{"encoder_arch": "vit", "model": "image VQ-VAE", "dataset": "Sentinel-2 satellite tiles (TerraMesh)", "train_examples": 72500, "image_size": 64, "crop_scale_min": 0.7, "horizontal_flip": true, "bottleneck": "vq", "downsampling_factor": 8, "encoder_norm": "layernorm", "encoder_norm_position": "pre", "encoder_activation": "swiglu", "encoder_mlp_ratio": 3, "encoder_head_dim": 64, "encoder_fused_qkv": true, "encoder_bias": "all", "encoder_qk_norm": false, "encoder_parallel_block": false, "encoder_inner_norm": false, "encoder_patch_size": [8, 8], "encoder_conv_stem": false, "encoder_layers": 14, "encoder_width": 160, "encoder_positions": "learned", "loss": "l1", "latent_channels": 8, "decoder_norm": "groupnorm", "decoder_activation": "silu", "decoder_weight_standardization": true, "decoder_widths": [32, 64, 96, 128], "decoder_blocks_per_level": 2, "decoder_block": "basic", "decoder_attention": true, "decoder_upsampling": "nearest_conv", "codebook_size": 512, "init": "kaiming_normal", "residual_init": "none", "optimizer": "soap", "beta2": 0.95, "lr": 0.003, "beta1": 0.95, "shampoo_beta": 0.95, "eps": 1e-08, "precondition_frequency": 32, "max_precond_dim": 1024, "one_sided": true, "adamw_lr_other_params": 0.0013, "grad_clip": 3.0, "ema_decay": 0.999, "steps": 4100, "batch_size": 64, "epochs": 3.6, "lr_schedule": "wsd", "decay_fraction": 0.4, "final_lr_fraction": 0, "warmup_steps": 80, "weight_decay": 0.1, "adamw_weight_decay_other_params": 0.01}
Rows from block 2 of the encoder of a small image VQ-VAE, named by matrix and row number. Rows with one number belong to one neuron. Each number is 128 + 24 x the weight over its row's rms, rounded and kept within 0 to 255. All counts start at 0. After the name is the row's rms in percent of the matrix's.
After each neuron's rows are labels from the 100 images, of 14976, where the neuron reaches its largest size: "strongest on" is what is common among them. Only what is clearly more common there than usual is listed. The data: Sentinel-2 satellite tiles (TerraMesh). In brackets: how many of the 100.
# gate: MLP gate (encoder.blocks.2.mlp.gate.weight, 480x160), inputs 0-79
# fc1: MLP up (encoder.blocks.2.mlp.fc1.weight, 480x160), inputs 0-79
# fc2: MLP down (encoder.blocks.2.mlp.fc2.weight, 160x480, transposed), outputs 0-79

gate.48 098 [162 147 119 126 135 158 142  88 169 116 106  86  98 118 115 107  75 120 139 101 138 145  95 129 157 117 120 153 151 141 141 142 123 142 126 119 122 111 181 143 164 145 162 142 139 130 137  95 155 125 159 142 126 131 160 112 131 116  86 141 116 176 136 127 115 109 119 115 151 161 174 125 107 123 127 121  86 141 132 128]
fc1.48 117 [103  96 127 144 119  95 118 163 152 115 178 182 144 127 116 158 121 141 123 103  65 141 148 148 151 154 115  93 121 114 118 145 157 128 136 140 135 142 127 139 133 122 156 146 134 114 135 137 145 147 139 101 135 146 140  79 159 121 129 152 122 110  89 106 147 156 160  94 137  81 114 116 123 111 148 161 150 154 128 151]
fc2.48 104 [135 154 145 151 155 140 116  99 137 159 121 129 110 121 122 138  97 152 106 102 107 128  99 136 187 105  89 144 131 123 136 132 164 159 139  81 132 173 125  99  92 128 145 109 154 126 170 130 137 141 121 135  89  87 122 146 124  94 135 156 115 123 110 127  87 146 195 118 143 148  84 145 136 141 171 131 149 144 117 136]
strongest on: main land cover: trees (47)

gate.152 099 [126 115  86 101 110 146  89 117 136 150 106  95 127 102 149 147 152 107 112  92 106 144 135  85  84 161 116 156 112 137 148 126 131 122 135 165 116 113 128 107 101 143 145 136 118 122 156 118 170 137 112 124 169 137 118 114 183 147 106 161 135 144 110  91 113  78  91 139 143 111 121 121 156 124 140 180 133 163 121 126]
fc1.152 097 [ 99 128  80 144 174  78 139  99 134 113 123 171 105 168 131 131 147 129 144 146 104 127 120 150 140 123 102 122 104 116  93 162 132  95 108 117 120 139 128 146 117  86 173 147 127 106 108 113  84 112 140 116 112 142 130 111  77 134 121  81 152 117 134 137 125 132 155 111 135 137 130 159 146 127 119 113 137 115 102 117]
fc2.152 093 [161 193 144 147 121 135 122  95 126 120  78 135 107 139 123  89 119 107  93 128 180 146 110 132 106  84 139 131 135 152 167  90 132 130 130 135 133 166 109 134 107 132 152 109 153 124 119 145 134 139 152 120 154 118 123 147  90  91  83 110  81 141 154 110 134  94 131 142 112 159 125 128 127 106 177 128 142 117  96 131]
strongest on: clouds (48)

gate.11 106 [126  83 118 138 170 149 104 142 132 155 103 173 141 145 145 139 130 147 173 129 118 105 129 140 141 101 137 151 119 120 123 123 115  90  97 106 107 165 135 139 148 163 146 113 103  97 110 129 110 164 129 108 141 149 155 192 113 128  97 162 100 148 130 166 131  94  83 135 128 144 166 102 143 141 109 119  57 111 167 156]
fc1.11 091 [121 188 136  91  92 101 127  62 122 113 111  73 103 117 109 111 158 148 130 130 119 121 147 124 167 132 114  91 141 126 149 187  93 127  83 193 149 136 120 105 105 143 114 134 139 152 156 129 100 145 148 155 104  83 122 142 127 121 120 122 127 159 170 155 162 146 133 150 123 124 132 107 131 113 135 116 113 136 136 124]
fc2.11 099 [145 141 122 102  71 144 113 124 108 150 102 109 141 138 120 116 101 126 116 111 121 141 144  90 134 144 121 180 107 115 150 160 165 111 155  83 119 168 139 114 113  59 135 116 107 117 151 136 156 156 146 141 122 125 128 117 121  76 102 170 125 127 136 132 129  80 150 142 154 112  91 106  99 104 112 140 146 139 166 150]
strongest on: crops (68); main land cover: rangeland (42); main land cover: crops (41)

gate.67 117 [ 68  80 123 117  75 100 112  87 157 141 130 155  87 169 153 127 165 113 107 102 152 142 137 154 105 154 145 130 133 111 144 136 159 117 141 141  89 127 148 153 141 105 171 132 141 135 162  88 164 114 113 189 143 145 156 124 122 119 120 109 119 126 104 125 101 128 108 107 121 117 145 110 125 133 153 144 145 118 133 128]
fc1.67 101 [119 100 114 132 137 146 108 118 153  83 134 167 133 106  73 182 113 187 171  83 124 173 152 154 135 138 116 133 102 137  83 149 148 130 133 150 119 149 151 119 122 130 138 165 122  98 168 103 110 145 130 123  98 133 153 118 124 179 126  93 147 168 110 119 171 121 151 104 160  69 143 145 145 111 136 177 108 110 165 162]
fc2.67 102 [121  77 172 145 135  99 111 145 155  63 182 122 100 137 106 148 160 163 142 106 121 132 146 120 112 154 117 118 113 115 119 116 140 109 124 157 103 154 141 137 116  85 118 130 125 118 166 128 117 133 129 156 143 177 147 116 145 121 127 101 171 121  86 167 112 100 134 111 122  84 138 106 164 142 136 121 112 120 168 124]
strongest on: main land cover: trees (54); clouds (45)

gate.301 098 [160 127 101 134 125 130 122 155 174 112 145 112  97 109  79  68  81 140 148 118  84 153 147 126 144 170 105 135 103 118 143 163  74 120 101 168 124 124 118 103 151 147 132 181 123 123 149 110 179 116 128 131 133 115 159 128 151 100 143 118  96 171 114 137 121 121 123 169 128 135  60 125 121 121 109 147 104 108  90 111]
fc1.301 097 [166 162 142 142 121 157 139 155  80  84 170 148 131 146 178 129 160  96  97 113 159 167 151 124 112  78 138 119  96 133 142  90 136 140  99 112 165  92 151 114 101 120 145 100 154 153 111 154 113 172 112 113 164 124 121 135 150 125 170  84 140  73 126 137 113 134 123 140 138 143 156 138 155 122  99 107 123 136 130 123]
fc2.301 091 [159 147 139 117 192 141 134 116 114 120 103 133 107  98 104 147 144 111 103 125 170 136 141 155  90 121 137  65 130 142 112 110  99  87  92 143 142 123 134 119 129 124 159 129 131 115 143  92 113 158 146 138 120 104 145 109 113 146 155 114 130 121 129 135 125 143 144 118 146 155 138 125 119  86 141 127 111 104 124 130]
strongest on: trees (89); water (73); clouds (37)

gate.398 111 [136 160  83 126 130 128 106 146 136 150 101 137 110 131 108 145 120 107 109 137 171 164 142 135 156 115 163 142 184 160 143 118 135 131 137 145 127 143 112 152 110 142  73 120 130 176 132  96 149 132 153 132 132 114 105 126  99 130 129 123 169 142 175 153 106 123 175 102  73 148 157 127 140 134 140 105 140 150 141 103]
fc1.398 106 [116 146 115 143 147 111  85 140  85 134 108 130 140  91 114 188  97 156 141 100  87 149  97 138 132 140 100 137 136  98 129 149  85 124 139 147 120 117 140 112 127 162 104 120 110 132 125 115 134 101 125 131 138 151 122 139 143 195 130 132 155 157 125 180 129 125 120 101 120  85 147 122  96 129 166 140 109 146 144 148]
fc2.398 105 [ 99  85 125 128 155 139 121 133  96 161 137 120 136 149 110 139 149  95 101 159 151 148 106  85 143 112 113 118  94 110 141 104 116  97 127 151 105 122 145 136 123 176 141 123 129 155 153 113  85 123 162 141  82 135 153  94 153 108 109 131 135 138 104 153 151 165 115 123 145 134 124 145 103  94 172 134 137 120 136 123]
strongest on: water (76); main land cover: water (52); clouds (36)

gate.160 113 [147 155 112  82 144 142 112 141 105 164  82 110 135 131 120 140 135 116 109 158 147 176 152  98 152 175 109 117 155 124 145 153 140 103  94 178 121 136  92 117 130 111 104 113 131  98 133  92 178 117 148 153 115 131 145 146 118  91 176 110 198 135 170 141 121 122 148 153 108  99 163 120 141 141 148 133 110 119 135 113]
fc1.160 094 [143  95 151 161 114 131 183 105 144  92 158 171 109 149 127 132  89  97 144  98 139 102  89 138  88 128 110  99 113 116 110 114 120 147 122  89 165  75 118 146 136 145 165 139 127 100 129 155  78 106  88 115 154 135 122 107 171  97  51 126 123 109 113 121 170 168 125 137 142 135 138 125 115 121 152  97 164 114 122 113]
fc2.160 097 [142 176 128 157 138 172 117  95 133 149  76 153 152  99 108 134 118 112 109 118 149 134 137 108 107 144 135 114 161 173 107 127 149 123 131 125 120 147 132 107 151 102 126 128 154  88  96 139 146 110 113 131  97 146 103 125 113 104  98 114  93 161 132 139 117 113 138 146 117 178 127 125 109 176 153 110 167 127 102 117]
strongest on: trees (96); main land cover: trees (56)

gate.235 103 [ 80  90 130 133 164  95 117 134 107 133 135 141 148 114 131  90 134 128 149  89 124 118 107 136 106 145 138 153 142 111 100  98 133 142  90 153 103 167 135 129 165 115  99 163 156 155 133 135 117 118 140 132 145 100 146 123 137 139 129 142 133 192 108 118 157 126 183 162  93 134 146 138 129 164 146 146  98 103 106 153]
fc1.235 097 [149 142 109 123 150 105 139 144 154 145  96 135 111 125 153 140 170  72 143 134  91  84 125 122 131 141 123 132 110 173  72  79 134 156 116  77 133  89 105 141 142 157 131 104 172 133 120 155 145 120 121 135 175 100  75 108 161 116  86 174 133 132  90 142 165 162 143 124  61 130 126 188 111 141 143 156 114 151  98 110]
fc2.235 096 [188 146 119 138 160 136 110 150 139 179 120 148 114 109 158 125 171 145 136 131 128 138 113 123 115 106 116 126 120 123 114 130 160 141 113 113 134 113 102 134 113 137 126 126 133 123 132 154 154 153 127 128  95 129 112 138  99 140 105 149  99 161 157 108 145 129 139 151 123 121 106 130 118 124 121 120 149 133 138 116]
strongest on: water (69); main land cover: water (33)

gate.392 098 [112 140 145 117 126 116 100 102 121 144  78 130 130 145 141 129 137 139 130 124  94 133  90 134 127 125 142 112 124 118 118 122  98 173 159 131 103 133  99 131 138 129 133 113 119 104 124 153 129 121 165 120 112  69  96 115 143 137 125 142 119 105 103 177 120 107  91 185 116 127 125 126 186 165 114 138  83  94 138 140]
fc1.392 098 [ 88 129 152 130  86 141 105 109 155 116 138 119 104 148 138 129 152 123 134 104  61 122 126 156  96 160 166 134 145 166  90 129 142 129 140 134 136 133 148 131 113 117 109 115 124 149 167  94 112  95 116 132 100 111 115 118 131 139 150 128 139 139 136 130 151 151 148 102 122 121 123 174 166 137  92 186  89 147 139 106]
fc2.392 097 [ 75 131 142  97 128 150 132 145 148 132 112 100 144 138  85 157 140 142 120 108 101 115 125 159 116 111 152 124 164 104 109 176 142 118 139 145 134 129 124  76 114 153 101 139 166 131 118 151 117 109 117 121 107 101 179  95 125 119 138 143 146 131 168 123 146 145 159  39 169 147  75 186 155 100 117 177 113 125 123 123]
strongest on: crops (71); built area (63); main land cover: crops (45)

gate.141 112 [100  95 134 100 158 107 149 162  97  97 175 137 131  89 124 166  94 134  98 156 127 143 150 129  90  79 121 128 125 117  99 110 131 108 123 136 172 154 145 181 112 161 136 143 126 132 138 148  70 116 114 135 133 134 132 119  98 100 117 136 104 103  80  90 143  93 140 122 170 138 141 130 112 158  85 116 129 163 151 171]
fc1.141 098 [120  74 112 130 138 151 148  93  83 138 175 121 149 124 151 121 114 123  83 166 152 121 140 137 124  90 132 118 138 127 130 140 141 130 144 148 152 120 136 139 128 153 168 116 103 131 102 126 138 162  90 168  84 150 128  66  91 131 145 110 105 123 107 106 171 150 109 158 183 123 146 133 189 146  78 151 131 126 150 168]
fc2.141 114 [ 90 105 149 118 116 141 138 139 142 129 148 120 123  94 144 110 177 144 111 141 113 142 123 145 114 115 135 115  97  90 152 167 144 145 144 142 136 110 110 115 106 132 135 148 123 134 129  96 111 140 159 161 118 115 103  71 167 169 123 147 153 135 160 161 143 127 120 124 119 135 152 131 136 159 133 139 154 119 127 142]
strongest on: crops (80); built area (71); main land cover: crops (54)

gate.134 111 [136 111 143 104 118 115 110 128 141 110 103 144 135 169 118 131 148 151 120 106 192 116 112 148 133 127 159 159  86  69 135 106 128 147 152  79 119 136 123 152 129  97 147 137 127  96 126 151 112 112 147  67 117 144  91 138 164 103 113 134 122 146 105 137 155 136 105 106  93 110 134 130 122 120 104 141  96 165 127 116]
fc1.134 094 [ 81 105 165  98 133 151 100  97 146 135 139 139 149 116 126  90 165  72 117 150 118 144 130 115 132 140 135 103 165 151 138 133  95 144 136 140 141  92 102 110 139 110 102 104 138 107 141 122 113  98 107 210 121 107 125 100 158 161 150 171  96 106 134 145 109 148 139 155 141 130 168  94 135 108 106 131 187 118  91 141]
fc2.134 102 [170  67 140 129 133 155 147 156 116 153 127 132 155 169 112 153 130  86 111 133 136 137 128 143 109 104 111 134 152 148 127 140 132 140 153 126 117 113 113 106 120  95 116 138 153 101 120 104 159  86 132 138 131  96 114 117 171 150 116 153 115 138 159 125 159 179 123 117 132 131 157 122 145  97 136 131 113 163 143 159]
strongest on: crops (64); main land cover: rangeland (50)

gate.393 105 [128 179 148 128  86 105 122 114 164 132 123  92 113 117  98  96 113  75  94  83 116 120 108 103 130 104 119 114 108 139 187 129 127 128 120 113 110 154 188 118 131 115 135 110 153 155 143 105 139 100 144 155 110 140 130 136 144 105 141 154 113 171 113 110 117 101 115 125 150 170 146 127 100 120 156 111 146  93 150 110]
fc1.393 117 [159 154 119 150 120 151 138 131 129 153  93  73  87 150 139 102 117  94 122 142 154 145 119 117 121 107 117 149 139 153 147  96 104  95  96 139 133 131 103 144 158 111  99  86 134 154 129  95 144 118 117 137 123 117 121 152 109 123 164 124 121 120 157 154 119 125 108 138 107 198 146 131 161 128 111 114 164 143 113 117]
fc2.393 115 [ 96 124 131 134  87 109 137 159 132 112 139 137 133 134 124 108 146 150 124 170 151 125 123 152 131 161 126 110 140 124  99 146 112 126 105 119 143 113 118 137 136 143 118 124 137 130  95 134 120 118 107 153 151 131 133 138 119 140 141 115 161 133 130 151 114 105 120 121 150  97 129  98 118 134  99 141 130 110 151 145]
strongest on: flooded vegetation (29)

gate.372 106 [137 130 143 127 143 121 118 116 143 158 137  64 107 127 129 100 137  89  87 144 133 134 137  77 123 108 130 146 111 126 157 102 137 106  91 110 115 144 117 143 130 128  92  91 174 124  89 128 112 105 140 142 143 101 125 162 120  95 117 119 138 124 170 143  87 121 119 155  89 157 150 116 151 107 128  80 148 150 134 115]
fc1.372 094 [109 105 124 151  96 110 143 133 130  90 135 147 116  88 116 114 135 160 154 112  89  94 126 132 135 161 106 131 113 125  97 118 148 158 115 151 131 133 130 121 158 131 171 169 129 131 166 106  87 133 133 145 151 134 133  91 135 131 124 138  76 112  95 132 155 151 134  98 157 105 154 122  86 134 124 161  84  94 120 124]
fc2.372 103 [156 143 147 134  97 148 150 115 147 151 148 114 153 135 128  84 119 154 112 124 115  94  83 106 124 102 110 153 136 133 163 104 162 167 126 146 113 166 128 135 120 146 126 126 166 162 130 177 123 124 135 143  97 120 105 156 110 115 142 137 106 139 112 114 129 123 150 117 127 171 120 151 120 108 113  75 141 141 119  95]
strongest on: trees (89); main land cover: trees (60)

gate.53 109 [168 146 152 124 118 142 166  95 137 150 137  97  94 138 119  77 117  97 112 123 186 104 123  96 108 130 123 113 172 160 146 118 130 125  98 132 159 130 125 101 124  97  88 105 124 155 121 130 148 116 139 126 122 127 119 115  78  81 150 151 148 137 176 137 111 122 144 143  78 174 112 162 148 129 107 110 155 115 104 102]
fc1.53 119 [148 118 136 129 120 153 142  85 138 155 126  92  98 178 130 107 125  96 125 143 166 135 118 103 108 137 145 166 178 155 144 127 120 107  99 164 114 142 132 106 160 102  89 114 105 152 110 124 166 129 151 155 110 132 140 150 113 116 157 114 163 143 166 133 133 125 128 146  99 173 144 164 158 134 138 108 146 136  99 129]
fc2.53 095 [118 135 119 157  82 131 126 157 149  84 147 152 138 134 122 110 179 121 120 129 127 100  93 145 150 162 125 118 115  95 130 152 134 112 111 129 116  99 103 122 133 149 135 119 169  94 107 142 132 146 127 130 173 142 109 145 120 157 137 122 138 172 161 133  94 135 133 137 157 133 135 104 163 110 109 107 118 134 118 129]
strongest on: water (95); main land cover: water (89)

gate.8 104 [136 104 147 104 162 125 124 163 157 119 147 138 146 126 124 125 130 137 150 110 142 109 142 102 139 146 135 118 110 121 100 138 109 100 154 104 148 106 179  85 137 119 138 155 101  56 119 144 103 158 141 118 145 134 108  78 153 144 104 122 130 101 129  84 130 105 141  93 185 110 111  92  85 140 143 147 164 143 156  95]
fc1.8 105 [125 140 129 140 104 129 125 107 120 132 114 114 123 143 145 141  79 106 148 141 157 140 118 151 109 117 159 175 158 157 164 146 135 129 116 162 127 160  93 148 128 126 144 112 154 170 129 114 147 114 110 101 112 143 121 175 132 109 160 134 112 182 129 169 132 158 136 123  72 170 142 166 179 106 117 111 109 116 108 125]
fc2.8 100 [128 125 123 129 147  83 126  97 171 117 104 164 143 117 134 136 158 131 115 124 114 127 111 152 144  99 111 106 110 140 103  93 170 115  94 122 109 129 129 119 147 114 159 132 113  92 116 114 118 167 144 102 120 127 103 150 162 113 103 111 114 125 106  99 189 162 113 115 153 154 101  86 166 172 122 146 136 114 119 131]
strongest on: clouds (35)

gate.358 102 [145 164 126 118 119 175 148 110 142 143  97  70 101 150 127 115 110 134 135 144 143 107 117 134  91  99  92 155 187 165 148 127 150 104 124 158 151 156 128 123 134 126 114 123 150 152 122 139 115 109 165 130 117 120 147 142 107 126 141 158  98 143 138 139 115  88 139 151  75 178 144 143 166 138 103 101 154 139 153 109]
fc1.358 094 [126 118 161  93  67 131 169  86 135 146 147 109 110 121 143 101 148 138 132 116 129 155 143 122 100 129 142 177 160 156 169 168 129 166 131 181 116 156 149 122 145 139  95 112 172 131 171 140 136 155 121 206 131 139 125 138 105 129 136 148 127 111 143 126 125 111 137 130 125 166 110 138 185 133 122  91 136 145 155 155]
fc2.358 088 [139 152 102 135  79 159 145 159 182 122 125 140 119 147 100 110  99  98 124 130 141  96 107 121 105 153 127 131 153 123 135 130 142 131  92  77 120 128 132 149 111 137 147 141 133 117 107 152 121 110 118 128 165 133 123 106 119 122 119  95 121 151 141 111 117 120 103 101 124 124 162 114 123 122 114 112 135 144 104  95]
strongest on: water (73); main land cover: water (65); clouds (41)

gate.462 100 [108 104 153 110 148 153 168 105 139  99 183 135 125 118 129 114 131 157 133 137 105 138  88  86 120  64 121 113 128 143 105 129 149 143 149 171 133 126 163 121 126 114 116 133 117 143  93 146 156  98 148 193 119 165 141 105 102 138 141 141 125 125 159 117 145 188 107 119 167 144  66 137 114 118  86 113 189 105 137 161]
fc1.462 098 [156 192  93 103 153 128 134 101 122 144  93 105  59 126 120 124 124 133 121 134 159  83  95 103 126 116 128 130 155 152 152  98  92 171 101 126 108 128 161 101 129 147 141 145 101 122 104 109 125 134 162 151 148 151 140 158 134 146 140  97 153 149 182 166 122 166 126 168 111 159 119 175 130 164 126 123 114  99  96 134]
fc2.462 112 [174  96 127 133 124 131 140 161 124 137 133 147 159 160 129 127 102 128 108 137 140 137 129 129 114 127 120 122 107 130 123 160 123 135 138 102 136 129  85 130 125 152 138 180 133 121 139 116 132 103 119 134 141  93 133 132 157 135 151 143 125 128 130 117 139 149 119  74 127 101 114 113 115 116 122 105  85 150 146 128]
strongest on: snow or ice (90); main land cover: snow or ice (62)

gate.262 101 [120 122 109 129 134 133 116 110 143  88  96 129 170 151  84 129 111 142 156 126  92 105 152 116 123  89 125 116  91 102 123 143 113 170 116  81 106 100 171 106 115 147 139 124 148 110 132 124  98 124 153 119 108 126 153 113 152 143  96 118 116 140 116 107  99 114 128 114 134 151 160 123 113 154 126 168  91  98 143 175]
fc1.262 108 [145  89 156 142 139 103  92 149  95 131 107 112  92 138 143 164 118 124 156  94 132 118 150 123 137 115 131 146 126 125 147 102  95 120  87 166 109 138  90 123 182 111  92 107 145 150 113 127 118 143 151 101 148 129 151 183 131 147 124  63 135 160 121 187 106  98 114 122  84 161 158 106 140 145 121 101 135 126 116 127]
fc2.262 104 [116 126 104 126  96  96 127 107 127 101 132 163  92 158 124 139 123 177 117 167 151 144 136 162  95 138 111 126 103 121 130 120 116 157 120 122 153  94 132 107 127 139 147 143 124 137 105 123  94 109 141 139 153 127 128 138 122 115 142  93 143 130  93 144 137  95 116  72 143 121 138 118 108 121 123 145 170 124 126 154]
strongest on: flooded vegetation (26)

gate.411 101 [138 152 113 123 116 136 126 169 130 114 127 153 162 122 143 134 134 139 163 114 171 143 120 149 141 117 143 117 155 149 122 157 152 118  99 136 125 151 147 109 150 110 145 124  94 121 108 161 133 106 107 181 102 143 141 112  96 145 114 132 133 118 112 130 126 168 140 117 129 102 134 111 145 135  87 107 158 102 126 142]
fc1.411 110 [110 120 143  86  84 135 107  82  97 129 134 157 152 148 158 156 157 137 109 128 171 134 138  92 150 138 100 143 146 162 110 130 129 128 124 153 134 100 127 120  81 108 148 112 141 148 127 119 111 132 117 166 103 127 134 126 120 146 121 154 164 145 173 144 127 139 103 118 115  99 145 165 140 115 155 138 138 161 163 156]
fc2.411 099 [113 141 161 134  95 125 121 162 114 137 126 106 162 125 147 121 138 115 132 108 139 132  96 119 107 107 107 156 117 127 127 117  97 142 112 123 134 103  91 155 104  95 144 141 130 130 133 116 108 122 141 121  75 127 174 109 100 135 137 137 118 120 119 136 136 151 144 139 100 118 176 165 114 144 144 196 111 154 146 105]
strongest on: water (77); main land cover: water (60)

gate.6 105 [ 91 143  95 139 121 153 153 117 150 114 183  70 103 105 140 120 136 126  91 153  98 148 143 119 106 130 160 116 153 131 137 135 118 170 138 109 128 127 164  85 121 159 117 117 106 148 124 120 136 112 131 137  84 127 117 123 127 143 181 137 107 174 133  90 127 133 137 110 120 130 193 140 182 120 131 121 129 135 194 112]
fc1.6 101 [137 174 139 136 117 153 128 121 121 129 153  72 110 129 141  87 124 142 114 126 135 124 151  93 140  94 125 147 182 122 172 117 133 122 114 147  98 114  96 104 130 160  88  88 134 162  93 127 158 135 126 144 129 118  97 114 106 114 132 127  97 168 121 125  87 130 119 158 102 170 163 119 176 103 128  68 119 127 126 113]
fc2.6 097 [177 111 137  96 116  99 117 175 144 121 168 108 132 121 120 152 132 113 114 131 178 126 149 105 115 153 105 125 138  72 128 134 155 108 121 146 136 110 126 143 119 153 124 147 101 144 143 112 136 140 127 137 154 144 171 113 134 147 120 137 181  94 123 102 115 129 128 109 132  70 132 107 114 163 114 136 155 165 137 147]
strongest on: main land cover: trees (48); flooded vegetation (30)

gate.86 112 [129 142 108 130 110 130 156  89 167 126 172 118 111 109 126 105 114  98 125 117 134  95 100 105 116 103 178 126 118 111  93 158 135 160 116 130 127 143 162  91 159 136 142 134 154 129 113  88 127 111 110 188 126 136 124 122 142 116  87 131  78 130 135 132 112  97 119 111 149 153 167 163 134 135 114 114 161 122 162 114]
fc1.86 105 [149 157 138 136 133 116 141  99 122 140  98  75  81 111 122 103 135  86 105 169 159 138 125 133 120  95 139 122 134 147 136 131 121 120 106 160 106 138 130 114 134 129 111 117 126 171  88 128 125 122 119 154 108 128 102 163  98 100 132 117 126 161 164 162 134 143 110 104 100 181 143 145 152 144 138 129 162 125 149  84]
fc2.86 113 [ 75 136 152 130 107 109 124 154 118 113 162 156 132 107 114 115 120 178 119 145 136 124 166 141 141 190 133 107 121 111 121 135 125  94 134 126 106 147 136 125 125 146 112 115 126 125 116 125 119  97 132 181 169 150 104 118 147 157 158 136 163 140 122 125 119 128 157 100 152 101 144 116 145 141 111 114 140 141 137 164]
strongest on: water (68); main land cover: water (35)

gate.329 104 [128 148 135 149 117 128 135 163 171 119  98 132 109 157 119 163 138  77 105 127 168 119 108  86 110 153 113 138 126 175 112  98 140 111 114 119 119 111 157 157 147 134 134 132 105 179 143 122 169 114 173 165 119  88 152 163 147 138 162 140 113 133 158 151  89 130 174 132 126 165  90 100 125 126 126 121 119  94  92 139]
fc1.329 095 [162 140 171 156 133  92 123 171 127 115 118 147 108 102 110 125 150 115 117 156 106 141 105 142 173 142 184 113 130  99 144  90 107 151 122  99 133 139 143 123 156 114 125 116 148 123  67 111 111 164 153  96 176 137 154  89 179 105  99 116 103 103  87 132 147 145 115 137 164 106 176 128 109 104  98 136 135 137 120 112]
fc2.329 094 [162 149 134 106 117 159 145 144 138 127  77 101 118 120 129 123 113 124 125 132 138  95 105 108 147 117 149 111 128 129 134 111 135 115 106 143 128 107 122 121 140 144 146 160 180 135 106 164 102 116 122 151 146 112 130 109 117 149 146 116 104 186 141 108 137 147 106 130 133 149 128 151 122 108 140 112  80 129  97  69]
strongest on: main land cover: trees (48); clouds (47)

gate.80 088 [128 160 113 119 112 100 151 147 172 134 159 160 121 111 126 121 121 137 127  94  84 179 109 162 130 135 127 122 103 149 117 124 175 112 129 138 123 114 165 129 116 116 111 140 173 124 110 137 115  92 146 157 149  97 132  98 128 110 130 158  84 107 149 113 160 133 137 125 170 113 130 116  87 109 111 120 142 148 134 118]
fc1.80 078 [157 116 160 146 157 130 124 134 101 135  76  95 146 149 131 170 154 115 124 143 177 133 151 119 142 120 170 127 110 132 141 154 140 171 118 168 118 172 118 164 152 112 155 151 132 137 130 134 131 163 156  93 168 144 141 164 100 144 140 109 156 131  92 108 108  91 124 116  96 152 112 151 139 135 152  83  84 137 135 140]
fc2.80 100 [212 124  98 131 130 142 136 161 143 157 114 151 147 130 126 117  84 106 138 127 133 124  98 147 121 101 117 119 140 131 133 131 142 111 151 125 123 120 112 122 116 133 122 148 151 131 120 127 117 145 100 101 117 117 107 153 147 155 118 124 109 165 141 127 152 157 136 142 122 119 126 137 160 138 118 114  81 122 116 116]
strongest on: crops (74); main land cover: crops (49)

gate.118 096 [109 123 119 156 153 109  95 135 171 131 132 116 138 118 143 118 111 110 166 148 118 137 108 117  91 129 167  90 156 152 173 147 114 124 144  67 104 113  72 125 131  78 136  81 120 149 119 151 129 151 149 134 147  79 101 136 143 107 115 107  93  83 167  99 129  92  93 126 124 149 149 156 182 152 138 138 151  96 135 124]
fc1.118 102 [124 142 139  99 134 126 126  96  91  77 151 138 100 147 131 122 197 120  80 141 153 152 140 154 161 114  95 101  93 119  99 185 141 170 103 131 107 102 113 138  64 140 134 162 176 141 147 129  62 178 120 119 132 172 125 130 135  95 126 133 153 104 115 133 132 136 134 124 122 142 149 154 144 122 125 127 123 110 131 123]
fc2.118 097 [107 128 128 115 113 100 128 144 152 152 155 122  99 127 118 105 162  97  91  90 144 110 111 111 113  99 136 159 126 147  77 151 159 115 148 105 101 128 114 104  86 166 111 141 149 125 117 137 104 178 148 100  95 130 145 119 121 114 142 154  90 109 105 128 106 144 124 101 123 146 138 144 139 122 147 110 111 121 145 137]
strongest on: trees (91); clouds (68); main land cover: trees (60)

gate.188 118 [144 154 137 154 100 177 143 105 167 137 136  49  73 132 131  83  95 104 109 146 152 125 142  99 104  99 154 123 161 150 173 115 117 117 107 144 117 133 148  92 130 128  84 133 139 148 128 136 148 117 154 147 141 143  93 158 127 133 112 114  98 117 147 132 102 132  98 150  95 160 165 144 160 155 119 122 156 124 114  96]
fc1.188 119 [114  85 121 120 170  69 156 144  81 128 125 192 135 134 135 175 148 148 150 101 151 117 127 154 124 143 114 120  90 112  95 138 127 122 136 100 125 123  68 165 136 127 148 146 135 125 127 144 105 143 110  89 119 116 124 132  98 119 137  95 177 111  93 133 177  98 135  89 112  90 100 161  90 110 124 144  82 133 123 152]
fc2.188 119 [138 156 131 153  95 141 142  97 117 125  93 124 131 109 136 133 125 123 138 125 121 153 129 140 139  76 150 106 139 164 124  94 129 145 139 131 116 155 134 104 120 103 131 104 139 160 126 126 101 148 137 111  84 101  88 136 119 105 140 105  72 124 125 114 133 143 104 143 126 162 140 110 158 132 138 132 150 117 134 115]
strongest on: snow or ice (82); main land cover: snow or ice (70)